Weights of a small image embedding model.
Data: trained on telescope images of galaxies (Galaxy Zoo DECaLS), 88335 training examples, 58.0 epochs.
Rows from block 6 of a small image embedding model, named by matrix and row number. Each number is 128 + 24 x the weight over its row's rms, rounded and kept within 0 to 255. All counts start at 0.
After each channel's rows are labels from the 100 images, of 14976, where the channel reaches its highest value: "responds to" is what is common among them; "patch colour" is the nearest of a few named colours to the mean colour under the peak. Only what is clearly more common there than usual is listed. The data: telescope images of galaxies (Galaxy Zoo DECaLS).
# conv: 3x3 conv (model.blocks.6.conv.weight, 64x64x3x3, each kernel summed), inputs 0-63

conv.21 [156 146 116 174 127 128  82 118 134 170 133 127 141 106 150 113 120 141 162 108 126 199 126 144 115 151 133 108 127 128 133 126 104 103 123 137 163 137 114  89 122 119 114 107 117 102 148 115 115 121 104 158  90 121  95 128 108 144  74 138 107 166  77  94]
responds to: roundness: round
patch colour: grey

conv.13 [113  90 109 110 115 145 134 101  84 139 133  85 127 159 140 136  97 165 101 140 126 126 157 157 119 126  98  76 106 110 134 145 121 162 124 115 136 121  75 102 134 113 143 109 117 130 117 148  94 125  99 160 147 102 185 121  97 140 136  86 117 130  88 130]
responds to: shape: featured or disk; edge-on disk: yes
patch colour: grey; brown

conv.18 [130 147 116  92 129 133  90 159 148 105  84 147 136 162 132 123 126 124 187  70  89 113 157 151 159 131 104 118 122 136 143 139 160 123 110 112 145 134 137 136 112 114 161 152 103 125 162 139 120 109 123 125 188 117 171 152  91 107 119 110 106 118 144 114]
responds to: shape: featured or disk; edge-on disk: no; spiral arms: yes
patch colour: grey; brown

conv.5 [153 114  77 131 112 105 159 105 157 129 131 125 109 109 113  83 108 134 160 140 126 126 134 135 108 114 100 109 124 118 117 134 175 180 134 164 100 145 129 116 149  87 120 152 100 102 165 107 120 104  87 170 125 133 179 151 115  94  95 139 131 147 129 128]
responds to: shape: featured or disk; edge-on disk: no; spiral arms: yes
patch colour: grey

conv.27 [125 142 140 154 167 136 101 117 161 125 147 114 170 120 127 147 185 134 155 124 179 123 129 107  89 112 162 114 155 123 142 150 119 122 107 143 155 176 127 132 102 136 167 123 132 138 169 135 147  94 152 120  94  99 111 151 136 133 183 153 103 103 130 137]
responds to: shape: featured or disk
patch colour: brown; grey

conv.9 [136 134 112 108  86 150 157  91 133 114 144 144 105 185 145 175 123 140 118  92 133 148 136 127 125 134 127 168 118 150 142 133 119 134  74 166 166 118 141 131 125 137 117 153 115 125  74 142 140 137 113 117 158  76 137  83 120 121 147 101 113  96  95 123]
responds to: edge-on disk: no; spiral arms: yes
patch colour: grey; brown

conv.12 [105 174 113 136 111 140  74 140 133 116 113 131  84  80 100 127 121 126 124 155 130 125  89 123 152 179  94  81  81 113 126 126 142 121 141  91 111 135 121 110 139 117 107 145 110 131 138 137 182 120  82 155  96 147 146 144 148 134 132 113 138 147 128  98]
responds to: shape: featured or disk; edge-on disk: no; spiral arms: yes
patch colour: grey

conv.43 [155 115 116 112 160 148 114 116 104 148 137 103 121 141 112 143 114 185 104 134 145 114 149  82 172 130 142 133 143 125 129 121  84 171  98 104 132 124  88 112 156 129 109 126 115 125 107 133 154 115 136 139 119 121 131 159 138 173 110 161 164  95 120 196]
responds to: shape: featured or disk; edge-on disk: no; spiral arms: yes
patch colour: grey

conv.42 [117  89 154 119 157 137 138 127 124 127 110 104 139 156 146 113 119 124 182  94 110 110 113 129 116 120 109 135  76 103 153 115 122 125 110  95 155  99 121 107  93 146 149 107 108 125 164 123 111  96 149 116 110 161  86  98 197 126 123 162  94 110 118 125]
responds to: roundness: in between
patch colour: grey

conv.51 [119 122 166 120  99 158 119 164 135 115 108 164 131 121 111 117 104 177 162 172 156 123 147  94 149 127 129 166 147 138 106 129 128 173 135 159 104 124 108 108 173 125  84 126 137 162 151  98 151 113 122 145 142 117 125 188 105 116 109 145 122 155 145 128]
responds to: shape: featured or disk; edge-on disk: no; spiral arms: yes
patch colour: grey

conv.57 [111 153 104 139 104 166 106 104 122 106 141 114  83 129 146 137 131  93 111 125 147 127 153  83  93 166 116 153 123 126 151  92 134 105 189 117 155 118 115 118  99  95 135 114  92 131 133 116  88  98  93 108 109 142  87 125 120 122 158 106 161 127 149 107]
responds to: shape: featured or disk; edge-on disk: no; spiral arms: yes
patch colour: brown

conv.62 [127 132  71 119  93 131 133 126 108 151 125 115 117  94 129 107 138 129 135 141 147 155 131  94 143  88 115 104 118 119 139 114  76 107 192  88 143 176 103 129 145 105 127  90 139 105 119 139 102 128 105 151  91 144 127 122 112 160 101 171 138 163 115 120]
responds to: edge-on disk: no; shape: featured or disk; spiral arms: yes
patch colour: grey

conv.6 [131 128 124  99 113 135 137 129  91 146 105 145 164 114 127  98 100  92 161 160 143 114 125  89 118 110 150 170  90 154 109 134  89 150 156  91 106 163  97 145 122 124 130 175 162 173 123 147 116 125 142 110 129 146 100 146  74 110 100 135 142 139 134 122]
responds to: roundness: in between
patch colour: brown

conv.23 [145  90  82 125 103 146 123 150 136 147 115 104 154 130 140 168 131 127 146 137  75  84 109 142  99 132 140 115 144  96 106 135 124 134 111 145 113 120  99 113  85 118 147  88 114 132  73 119 133  99 124  81 136 133  97 128 121 140 104  94 106  79 154 106]
responds to: roundness: round
patch colour: pink

conv.30 [112 103 134  93 184 134 125 141 184 155  60 108 135 123 107  98 106 149 154 129 123 153 115 124 122 101 160 100 109 135 115 139 128 101 148 124 127 130 135 119 141 129 115  75 153 110 139 149  86 180 133 115 144 138 122 120 117 108 178 121 115 140 118 101]
responds to: roundness: in between
patch colour: brown

conv.16 [130  89 102 126 120 116 145 182 123 149  91 143 120 124 166  49 138 135 137 172  88 124  78 129 124 120 142 102 130 151 129 164  99 159 128 134 130 118  89 101 118 118 143 128 146 146 130 118 105 108 122 115 116 135 128 119 126 125 102 105 122 128  82  81]
responds to: roundness: round
patch colour: pink; grey

conv.63 [144 125 117 106 116 151 114 123 113 163 110 128  95 141 171 136 153  99 151 111 109 195 122 146 110  84 134 128 199 114 132 154 125 139 150 111 161 121 132 131 175 148 128 110 128 120 102  96 158 131 133 173 114 121 108  91 136 100 120  93 109 125 112 132]
responds to: edge-on disk: yes
patch colour: grey

conv.48 [ 99 123 174  90 146 124 104 132 126 115 148 106 147 177 128 158  82 121 127 122  91 134  89  99 132 133 155 118 142 140 124 126 118 134 104 116 123 130  98  91  78 138  99  98 115 132  83 122 115  99 150  97 133  79 117 117 121 152 103 105 109  99  95 104]
responds to: roundness: round
patch colour: grey

conv.25 [121 112  92 146 135 166 111 107 111 167  82  93 132 136 136 114 173 124  92 117 143 154 126  95 111 124 115 159 170  76 132 141 118 114 126 110 114 108  96 102 156  95 132 138 105  95 152 109 129 113 117 141 109  99 125 121 119  84 140 108  86 115 105 164]
responds to: shape: featured or disk; edge-on disk: yes
patch colour: grey; pink

conv.31 [171 126 158 122  97 149 117 147  95 166  78 104 155 123 137 117 138 133 113 107  85 133 105 133 143 126 127 108 115 105 137 119  80 136 183  89 139 120  98 127 164 123 123  87 106 118 129 111 100 122  87 155  99 135 136 154 164 121 109 100 136 126  97 103]
responds to: shape: featured or disk; edge-on disk: no; spiral arms: yes
patch colour: grey

conv.39 [141 132 109  89 132 124 111 123 118  77 114 116 106 114 106  84 117 154  91 152 175 106 129 135 146 141 125  86  99 127 123 137  98 136  83 117 104 126 188  95 109  86 102 138 122  92 126 125 124 137  94 120  92 112 127 143 122 121 134 159 115  81 108 139]
responds to: shape: featured or disk; edge-on disk: no; spiral arms: yes
patch colour: grey

conv.24 [178 116 187 150 124 105 114 192 114 114 132 104 155 162 129  88 124 181 157 115 151 126 134 127 122 146 150  97 138 136 136 138 112 135 154 149 130 138 136 154  78  98 143 109 121 148  87 154 119 140 127 109  93 152 130 110 140 128 113 115 166 118 151 130]
responds to: edge-on disk: no; shape: featured or disk; spiral arms: yes
patch colour: grey

conv.8 [137 109 153  95 109 117 116 141 110 138 104 112 126 102 120  95 136 136 108 209 134  88 117 128 144 105 129  96 161 131 133 131  98 176 123 134 132 123  62 115 123 106 152 155 119 109 169 120 111 153  94 107 138 104  94  97 157 119 142 105 132 130 112 137]
responds to: roundness: cigar-shaped; edge-on disk: yes
patch colour: grey; brown

conv.40 [127 131 101 105 127 136 161  97 126 115 150 165 109 147 120 114 116 105 157 107  67 181 135 102 100  88 157 122 139 134 156  94 181 141 100 149 146 144  96 127 134 106 125 132 135 113 119 135 111 124 133 138  93  95 170 141 139 146  99 115 156 138 171 139]
responds to: roundness: cigar-shaped
patch colour: grey; brown

conv.7 [131 156 176 138 102 137 100 132 154 109 132  89 110 131 137 121 146 140  93 173 107 137 117 128 118 103 100 148 116  88 122 127 101 143 138  91 153 120 125 128 170 105 147 120 148 114 108 127  54 149 104 169 158 140 133  88 110 102  92 104 108 119 138 123]
responds to: spiral arms: yes; edge-on disk: no; shape: featured or disk
patch colour: grey

conv.14 [141 177 163  89 113 103 168 130 124 139 139 133 147 117 119 116 155 102 139 136 107 108 133 125  99 149 106 142 166 141 126 113 132 108 107 136 122 129 146 101 158 171 103 141  97 105 193  91 118 154 125 129 124 114 145 150 113 140  50 123 125 143 101 132]
responds to: shape: featured or disk; edge-on disk: no; spiral arms: yes
patch colour: grey

conv.29 [131 128  94 161 119 120  76 152 137 106  97 129 107 127 128  73 100 103 141 111 100 125 132 124 115 114 102 123 153 111 139 156 111 119 148 144 173 133 104 142 128 108 101 174 102 133 106 158 120  96  84 141 153 142 179  98 174 129 141  95 120 134 108 112]
responds to: shape: featured or disk; spiral arms: yes
patch colour: grey

conv.17 [116 129 136  74 101 128 112 105 125 133  98 137 122 104 116 120 119 120 118 101 134 121 121 128  94 147 103 144 138 160 159 123 143  66  86 144  72 113 124 149 116 136 103 135 124  87 148 160 122 140  80 165 169 147  88 137  99 118 115 113 105  94 114 121]
responds to: shape: featured or disk; edge-on disk: no; spiral arms: yes
patch colour: brown; grey

conv.61 [171 113 128 108  99 171 102  77 126 148  60 148 176 116 124 160 134 134 126  95 106 153 116 113 139 124 130 138 121 140 140 123 124 123  87 111 125  85 144 114 162 189 119 163 141 144 155 116 118 125 158 122 137 112 143 144 103 131 118 116  96 150 119 125]
responds to: shape: featured or disk; edge-on disk: no; spiral arms: yes
patch colour: grey

conv.49 [111 147 107 113  78 108 137 128 115 139 126 109 142 154 115 138 114 145 120 171 187 116 169  91  68 116 123  99 144 112 144 122 138 131 122 121 109 121 113 128 171  92 172 160 125 149 127 117 104 158  97 124 140 160 113 106 156 115 114 122 163 106 120  91]
responds to: shape: featured or disk; edge-on disk: no; spiral arms: yes
patch colour: grey; brown

conv.46 [100 112 145 127 114 104 127 153 128 144 143 142 114 123 109 121 110 144  85  64 118 103  78 103 148 157  95 105 154 111  82 112 117 132 128 141 152 114 118 144  80  93  76 133 122 132 126 143 167 110 148 114 116 142 111 100 171 107 100 103 149 139 116 126]
responds to: edge-on disk: no; shape: featured or disk; spiral arms: yes
patch colour: grey

conv.56 [148 112 128 125  85 123 167 128 141 120 105 149 134  99 134 123 133  87 138 146 118 161 111 121 132 108 117 105  90 120 150 154  86 114 143  82 138 139  40 109 114 131 100 139 141 115 133 109 138 115  72 132 128 139 117 124 101 113 130 141 126 184  99 131]
responds to: roundness: cigar-shaped; edge-on disk: yes
patch colour: brown; grey

conv.38 [203  87 120 172 103 139  82 163 134 169 126 176 173  94 123 145 134 145 104 175 155 134 133 138 118 124 144 119 140 162 130 134  98 113 164 135 125 130 127 117 138 126 109 107 139 148 102 119 140 113 128 120 121 114 105 154 133 118  85 122 134 144 140 159]
responds to: roundness: round
patch colour: grey

conv.10 [139 108 103 142 145 126 132 156 149 123 124 119  83 100 116 119 128 117 117 127 143 144  70 168 152 161 149  84 155 126 123 134 155  98 128 187 126 146  75 108 121 145 107 127 159 123 178 162 129 131 140 138  92 109 139  92 128 152 114 151  90 123 131 122]
responds to: roundness: round
patch colour: pink

conv.41 [116  96 153 112 129 120 113  95 129 118 138 111 155 129 128 148 153 103 161  96 113 116 151 117 138 148 105 163 113 163 150 129 180  92 114 145 115 144 126 112 104 164 108 111 144 119 151 171  98 137  89  81 185 120 112  97 102 140 112 124 132  89 103 113]
responds to: edge-on disk: no; spiral arms: yes
patch colour: grey

conv.20 [ 84 138 142 132 128  81 167 131 121 122 137 132 112  97 134  90 132 117 109 114 110 143 104 103 146 149 161  88  92 134 135 131 107  91 158 122 129 115 113 106 147 137 131 102  76 181 148  98 111 136  98  98 114 135 135 130  70 101  90 130 103 137 112 120]
responds to: edge-on disk: yes
patch colour: grey

conv.0 [147 127 115  84 115 123 143 145 125 147 101 155 153 108 122 102 110  98 173 107  97 103 107 143 169 109 127 176 133 141 129 137 123 132 110 126 161 137 128 188  91 115 150  92 118 148 125 162 153 135 108 101 132 122 167 111 113 133 112 124 137 165 183 152]
responds to: roundness: in between
patch colour: brown

conv.59 [116 130 128 108 129  79 136 148 121 114 131 117 118 143 127 152 150 102 157  82 154 105 121 123 125 106 147 151 127 104 104 128 152 108  91  99 124 125 144 138 134 141 159 153 118 123 199 132  69  98 123 141  86 144  85 171 130 108 102 133 129 173 117 135]
responds to: shape: featured or disk; edge-on disk: yes
patch colour: grey

conv.1 [136  87 110 169  90 110  94 111 130 100 115  96 108 129 115 140 145 125 145 119 112 100 111 121 107 139 132 102 134 122 103 190 116 107  84 125 116 118 151 120  83 123  95 158 140 129 120 160  96 119 144 119  94 118 149 101 171  80 119  98 112  96 120 110]
responds to: roundness: in between
patch colour: brown

conv.53 [176  73 161 114 120 154 104 137 144 181 130 152 156 133 136 132 124 150 129 119  91 114 102 124 126  88 132 141 132 140 136  91 101 134 124 164 156 133 134 154 109 145 133 116 115 156 127 136  99 113 129  98 151 107  74 139  78 120  94 137  90 141 151 101]
responds to: roundness: in between
patch colour: grey

conv.54 [109 134  94 151 106 141 114 102 165 118 169 122 130 109 115 114 105  92 139 115 136 149 104  97 133 146 140 138 102 115 117 137  87 118 123 146 130 125 110 163 164 100  82 171 131 139 111 178 151 126 105 121 190  94  96  96 110 124 136 111 164 142 149 125]
responds to: edge-on disk: no; shape: featured or disk; spiral arms: yes
patch colour: grey