{"arch": "vgg", "model": "image embedding model", "dataset": "telescope images of galaxies (Galaxy Zoo DECaLS)", "train_examples": 88335, "image_size": 32, "crop_scale_min": 1, "horizontal_flip": true, "translate": 0.12, "rotation_deg": 5, "targets": ["shape"], "num_classes": 3, "embedding_dim": 128, "norm": "batchnorm", "activation": "relu", "depths": [3, 6, 3], "kernel_size": 3, "stem": "single", "widths": [48, 64, 96], "downsampling": "max", "am_softmax_margin": 0.2, "am_softmax_scale": 30, "init": "xavier_uniform", "optimizer": "muon", "muon_scale": "spectral", "lr": 0.0098, "momentum": 0.9, "nesterov": false, "orthogonalizer": "newton_schulz_5", "adamw_lr_other_params": 0.0011, "steps": 40000, "batch_size": 128, "epochs": 58.0, "lr_schedule": "cosine", "final_lr_fraction": 0, "warmup_steps": 8000, "weight_decay": 0.009, "adamw_weight_decay_other_params": 0}
Rows from block 5, named by matrix and row number. Each number is 128 + 24 x the weight over the matrix's rms, rounded and kept within 0 to 255. All counts start at 0. Numbers have three digits each.
# conv: 3x3 conv (model.blocks.5.conv.weight, 64x64x3x3), inputs 52-63, a 3x3 kernel for each
conv.2:123131139125101130121098131078123135094113125099164129104116110096098140130173152101123113084108122099126114119114095127120095131125106124142146178126147130093126109125105102105117072130159178145110153120112111088121199165131139112122098119123126140152130115156119143145175124084152158157136142145121102118128131125147171154
conv.3:130135120131125136129135165104135113081133112105160152136137115118136121097170155124111159090102128133101102118131121171100112207177119084105115107122142102095142126127142132110098118072059094101100141151146132155139146131136116114142136124103144134115124135124103133128115137182101122156120088094099112098109096096078117110
conv.4:098089114136105086152125113167142124117129141112111109126138132105101101116088086100105108127154118086100093156132133149120113131122141125101127152135149157127108132143151123132150101126132170159158129143152126112100147098119135088117124079090118083075131105084114111077145126094132131118147127151095069097119054081131089101
conv.5:139137103090109109139105140128124125090136110121134114103106117141119126108088148135131193208152130169147116130119136124115106140102091119127167108095128057099161143140107135111102110119073117095130115123143054127151130093117132112107166122105125139149120145139103109094131117135182139115109123123114134139083124155148117185
conv.6:148120094085138169078163205120134138115093100152148101092096106141140153147203157113124142137129127132096103095127117136130139143135110125133114119158164121144172092053099091073116150164134173130128127115127111123116169170184135091089123108125114100127131113126128087073111137150142148143119140122184145132150106130108135142
conv.7:129138146144136121135137100104122119155144117137131127138112111122092137073114153176165100159163103150133105151129105119130142084137150137135150155143128124113110137117109133106127088080142128117148131172184119114108038087087082101142138092140126117125118118130144131123171138140114124167123129129115115130150113173131104203
conv.8:091124106090142135138154104129150171143108080170104106095106149118130069124164140142112127120119148139152146144141118146152145147132144096089123127155156169158101138117136123113129155138132112139153147125114155152097115120128124084104119105131133103091126115138121135137109119089155133116150145151120122120108093097118114101
conv.9:116107138118125128114110099160119094122104111124135108127135125163120107172128090199220206120130137119110134129125096137111109122098106130122137121087112163133161104121129137125108126111101138135154118091098140122151114115094128123113086110108111092103130102091162105106152177122127111128081154155089104106116103143117126142
conv.10:115113117125116108154121110130146134133108115125136158132120153115112127089165143142171178090133198080141167145136139137112105153111112142132143126128115106088098144143131151156133159151143117145145133172125139124086074115144098171175099140102086120136128107116175143165109116100103119127113148132154166117133162104113086127
conv.11:139089105118095100095070132121109102097114121130125140140104089147143098124147132118125111086115089135128113130096101120105088120126120123132110157143126117138125108116127092109105116128137101095122112119163111151190155111139138113124157146127094133101111143107110132096077083110150161126107144134151129150158172127139080074
conv.12:125118113114134098126109084113099114153132115148099139105124124131142139152117146090141149124146153114154124107120154149124136128111147113102131078138154148147094125132155112115133110119116106163108168166062143076077121149143155158122175167146146120102120128124099126128140143106149121115129120146128136085114101102106142150
conv.13:147085073114076097127161153126160097136145089162111130108184138164163121162149121127139168075100126111125125135130125123102106121086099166123148110110135106164158039139186102168163142156116073044133109133178146182138176136184168157148143150124121151157139175137155148115106132116135110122126138160151076116153093136100126137
conv.14:160158163123111125108104087102119116110133163113108152124111070139122157134147161098135161126111114149125097167114114146108129107117115121131119165154085130139137126154093105138101132100150124129116113121105114139137129174143126107114116117112124122123148136140134132154083079130101123143147143129109071132110098168144134119
conv.15:123098090133107095125123100144135127128143140116119114115112126136139147131091136095133196130164187127127147096115120101123131114113110136093113125104090120119083151145119139138127145144134114092090110096152119120133131120117145123094130173137120139166128150145119146134121144144167123123106082116101105118074094123093081134
conv.16:118098122124082126121075118135117101160110124148117111070097125070128171133164145134135142100120142114134145117100141163164141103137133152164106147109135144120162131081082141138128123148184126130110116122112150112148125111084151112062176098073153101143125109126144129123138211143130172107149150130111143092131146084136084138
conv.17:109145194085127142071017040127095099147146147190137143128093151122185231083148186155132135147109076127126106081113157094137132111173158113111112097134137104122147088110104117122151113119188128130131135145094129139137146116112089105087104102128109109140118105128119124106139132136164135130123143091159112109151101123120094142
conv.18:106134160110116156117103148097101134115107095147115107145129112135133109134103111102077124113123141109114110148155140178119095181134094108087082107138123111137138164188174194177135195139110123111149145143158115119120094077143078079128111092132113128122133154122125141113137090095135117120122122136132146168133136159111150181
conv.19:122140139128107172131111116161115144139089130137124136082078104150126087159157140142145153158128116145127123145132172119113149155147134155159148141136106097136114135144119130132100120150103165108113121104092119131109134116103137142119108125127107096113092104103085123127169127163144106131095090102111098139155124112172155124
conv.20:145183145157181148118128108181142124128117111108098120123101106105146164084118167077077119136116133167160148092089095119094121135127152075074097128126128109160191173164150132095107104068123092096135134138140134127140130154171123125146106103111148152154155154157132127125144093104133113132121106123112115153128128113119123116
conv.21:136143122149116080171093090132126120108109094150101086071122136096139108119103128155131115118119160148155143156188149129156152120137140123133119124153134150156120161218193101155165090148099106127072100115122138116116109127178127145154110121135135175120124180136112148131131114087144060112137125111083129144150139153134099117
conv.22:172133172159172155150195133089115140105113135092124118118085146110105136177104109075102149086108146095108165067101116099130128116143115071113129079092133122114173123117135143100117108079101119139177066143172090136139163150110137120110140096083131151149116127155124126157097099089100131130120126165107130151086128177113151139
conv.23:111105119110127131099105077126117135128140159128113144117132122152185140110109113100124114138103094134136138158125104116132116103100112150130110158111113129111092178150102140145132091123101118137107119122127118160144101127102111136129113097123104128124104128137120126118092112137162140109109091146158141107106141141092159149
conv.24:144125112112081073133103082078089129151117127191179131091128160092142186106124122144118107128156141062112158122140142111119174142087081083095116111113105141097065145122130125121146132118146096146209130143194126135139069100118112138120170182107105139100123132122127131148141145124104124109130112114174138129178143137164166128
conv.25:145072074113108096101122113106152142119106188089092115131138133097097141144108111138160155157150122143122088146126104168132110128132103146101077155133114146123163086159188115183136111142093149128091129138111149135133093118173126106176105093112136151118158135100123123092121104110139127091151133127114130101099106115116096163
conv.26:122142118123132125135119108137105097141106098150124092127133087147100102124090128139120111128117095112152145084078147110116152132127150139148115122103079111081135147121135130135145151134126118090103126107124121124121128118134107117175097122152116097118130099112117110109139144145119119095153125115134149097128153100148143120
conv.27:158151139144146152166146157128118134113115109096085129155141115158121134141134127105173153094145129095139146123129115109103109103112150103113114143112124124154161141130147137127172133104134160114101117110115098154181124067084129135110137107110156174148170161158169170147083117152093125111136104136128119129092112127107156163
conv.28:204116085188121080127104058145107108132114130154158163109092078126087102131161135186167109124186126084145187146148143140148141154181149094157162105152157121123145121104114126065091140132131117110140096124152147148098131131088169166116119122129128174142132102156187150136132153128109098122102110119104132136138108121122129182
conv.29:122096097125139120103136138134132151100098151102141133123126171107133134082110127142104114139152175082152155100098170101121140114108095164171124117138130095151166144151146122136146125151130119117178117130169114140193116138085127121102132120133134126118140120126141142137159138171127097108119111110156134109145107112096105130
conv.30:133124195095125169099093049041100130097101106107123123119084107149096108146137093145151127131151135135127138178158141135132163113117159138130079142123111138124141138138142124115121146124115138128111122127117183169127129159128126150107123102114172160126136138112129125122117132104138125119115147159078057116114074131115108102
conv.31:110101109081111100072110137114178182134129131199149152114089083090079117092104098093143117108123128103116119131149114133137087118155138146127167158133128145129078124114106109104107110102119125145122109125116088098084055084100111098111129112123130102114128096138115122132111096101148135132138098074157158154108118161138151137
conv.32:127154152116099108120081121134143120131115140102112149142123095131145074107121150185165126159129124120094087104133128111090071089108112160168149140105087135106084084119076110088070140113080149161122115126122084099124175112097184164156151138134152133105123136106117121155177146111141123150139122121159123143147116160111104181
conv.33:124146104151131085147134117159087072114108145103127163117158140137150125090097129110113138099095121121085128103149116124165142112162137123101103122117097157103105087120130078143157102120102084157106125126113112127118142149071157111142153104136142124094145103106126119116155129109100098126102078116138131104128163150109129080
conv.34:161181193112139203082106133104112134119163168107127134161099094128110111141145132133133121120160148092128136085097084085120101162160137131125134130107084135101092125108092162126102196147094137097065094077080134125137070105049070143155120124177104137120114103095147138114101130117116155096126123098146133101107120142108167158
conv.35:150125089087089067101104112112093139132116132115110099140132122122123151134138130141135127121075118144087148070082108103112122113123112115104125104134137164181157090105096098107105150127134097111099123102126164181143111163144103099110122069102155117111152101118124134165116105091093126115186144110087121130103144136119106065
conv.36:089093171101104115125154095152099096110079079112132121147113122143138147162177141124147133121172158106137130151135115121113126122114101111145169114127132099113123132162120145134152128152153114141154117124141107092119075108166117128155113103148149132132163103113118077086134115108129133118128103106110080128081123187089156141
conv.37:128128167085123204102131175113121122162173195158122144147133104140121118147141102133113121156145141152198173128129099131132102170176122130173131115155142134138138084104109143103095159187132147109096071092135087164153125082092124114117113164161124163145106146133092098105088130164129182174121124117132134150111136131099140118
conv.38:159177156130130165111128142124096111151126118144159157160139108184112098150115091151122122136121074126134095111098124134109154126141130118112127090100098131125129150129127169132102141132105169120103150138179120162139105114136115167171085113160121129091120151108128154126126169163089110119121132129134131133127106143141102130
conv.39:076119122098127135113134111071154120111125137130171137100107106137109104125099098149112093139074093141124143112122131111105124102105111167115148101096147123124136093067108172104115140130128137092101089107102125147124119111146089084099114130106097144137120119106131155135114127144107111155086133157159161123151155133146176116
conv.40:080097098131146130165140193197171109185169132156116131142151152122155135106115158093126138115113148180116125182128124181107078149148115101093094113084102107119123128129132122141153135160142120122111104119122114156129176156090153141131164136107096126095136146107165156112102109114132122099125108114134120085125142097132124120
conv.41:110125120148140106143130081115108134124121134125123139116148131096162129091141104115132099152165154157162153144175154158190158136162140201160122155118117140101132120124118123165165122150145184155178124100118122099081128132127091089111120135143114087115099127135132132152154107137168144133170145148116079124102131149104131129
conv.42:124135152098162212071116151118116104155144131107089125134115143182154220120127139134095074123094063144144089119147171096115146082080106118117136103093115123107143070097105113166149167147130109087137111100133143145134151130108102136161076102131102111103105109118157125123167170129131127112140136116101143131108119140082106126
conv.43:122113113133141149147145148115125154150165131120171142097110110101098093171121086084133150084094150122122151133134178095094129122076126120134123097079096079080125091110111117085098103121087150153122136126131081108173112088095151107124111159153136112129114119124132106110112125160166096105199139118122129155139153160108131150
conv.44:106150132113124137075104099142155136109095118123101123146121126084094144092106163108107145117078106094084090139141136135097141115135167098100098116134101123128119176142155116105110077109148115145158132102128103095104088121155103144168122119144085077094094094109120126148137124138118116094121095076106117108107125110134150109
conv.45:157180129155152102154136077095149159123149104107129145125166147124165115099114106126115167106087133092092167140125090147149107121136121146096138093105135101133160109115138135160142138097119116159177123148129113145179122146109119139122112082114119097122105108137093076115158141064105128121120108114119075055144100095099087099
conv.46:137143105090119122097159193122127124104122116109141098103120144096092116109100129144137134120096110100071076146148137143122143140101096129137152092089114088068099155153147159123123131090125125174156160151193103089143112112118143147125122119131161171161159136126161126116090171187135154137142135143095116087104139125136138187
conv.47:123110114155121130138127109129153161121148133114121128107098132111101078118083079097149120094138113093126133110117128121115127125126110088119109140155122125150142101120111094113121073103107102111119119108096137151123151115062124119112106105123131121154150143158133120149066149139101135135150141125111144157156139147157127155
conv.48:104124160123095104152122078110127153110137158154120140135096158136134166157102107124100117131107106143124090097100104130125106169121100168136117106096120094109138096100117116144149168196150153123107136118101143113152114127166128102164118086137121109132115130120151154138189128131140131093079104100109132144115117159102110152
conv.49:079087104132125133167109101130114127142133110096088131125118112087138148129128162148152176112091157055067107146114113125125115095143110112141118079090103077097099140134142097110083089092081126135096132149113098118093097118113113181136128172133144160126105144102104107093189178145118122144087123139090121120131175124175223087
conv.50:104096116072082128111115099141124149150132130143133131151128093115113123135141137085122118076127140105111131128111069095120128114114137140153157118130149125112135144144145136121114140114114114104098127130092099078064119115098123144125121111115098119123109107070157095093104098113108098120131157164111104134097083103118085090
conv.51:144121126154127166122155173099130160083157144084135137136104130100098160091120148132084091169128115169144102139127121160123090108128124154109119138127071157146108186125100154147117073071102120114168108073113131115090148125140135140125134166130106106140138138130101171126093097111101152144144147098136141151116134181118115104
conv.52:110100112156146136177147136113114101114098112104115094081090104098102120079127112059106141090106128084105142130106092125126126114134139151177175086115139026068118141144128109126133105145119196147151147141150124126143094138155097122126142141161089128152121127160118119142136158154171137120136146127119113111120103129105090095
conv.53:128157164143116140112084188117110139127117114196105135171079076179093064191122125153133125107123152126131112150138124126121146074070135095096123097129129103104083177145114129133103163157123094155146118105139111075120114121108119119112074131136111144153090124103105112077116092111128136123143157156108175130103124051132124123
conv.54:151173125088121101085093102123165146121116128160108113088121111121124138136156182163131141134122143116082080133093067085146146140156166101094091086069069102091095102116116093113112094129165109117140127105126160123132116171166127168158130070111109137111101101127122103161136116160163139125169129129127184154151177121124113106
conv.55:125117115129163154123175156090127092145095067193160085111118109075102116084106092118128123152111100141089084127116079091152110079108103129147101135141119162177167127092088113124135111063098110144178113140142128151122076069122113108139156152135137089130138098134115108126163163152143114171129124154089129157061145169095123108
conv.56:089145152081133129068101054133167139159154103155136085124154130131172141119137160133114101154125130156137166110121130116101121136106139141088065099080124064090138073112152106128139148158128138104118118135116084141106109153142136144127133131126124123117142132133159161124109104117141112067121106109134133145156158132165149122
conv.57:084116167130091152132086135129125100100132087114119096146132101156131165103120154163151104130124111115144136088086122101102105099124123100107088122121107183123093160147130141097112154118150084098139148141151108135136110109126112120111130089099117109145152094127183128100107116105129131142111126135126140110129146126114131105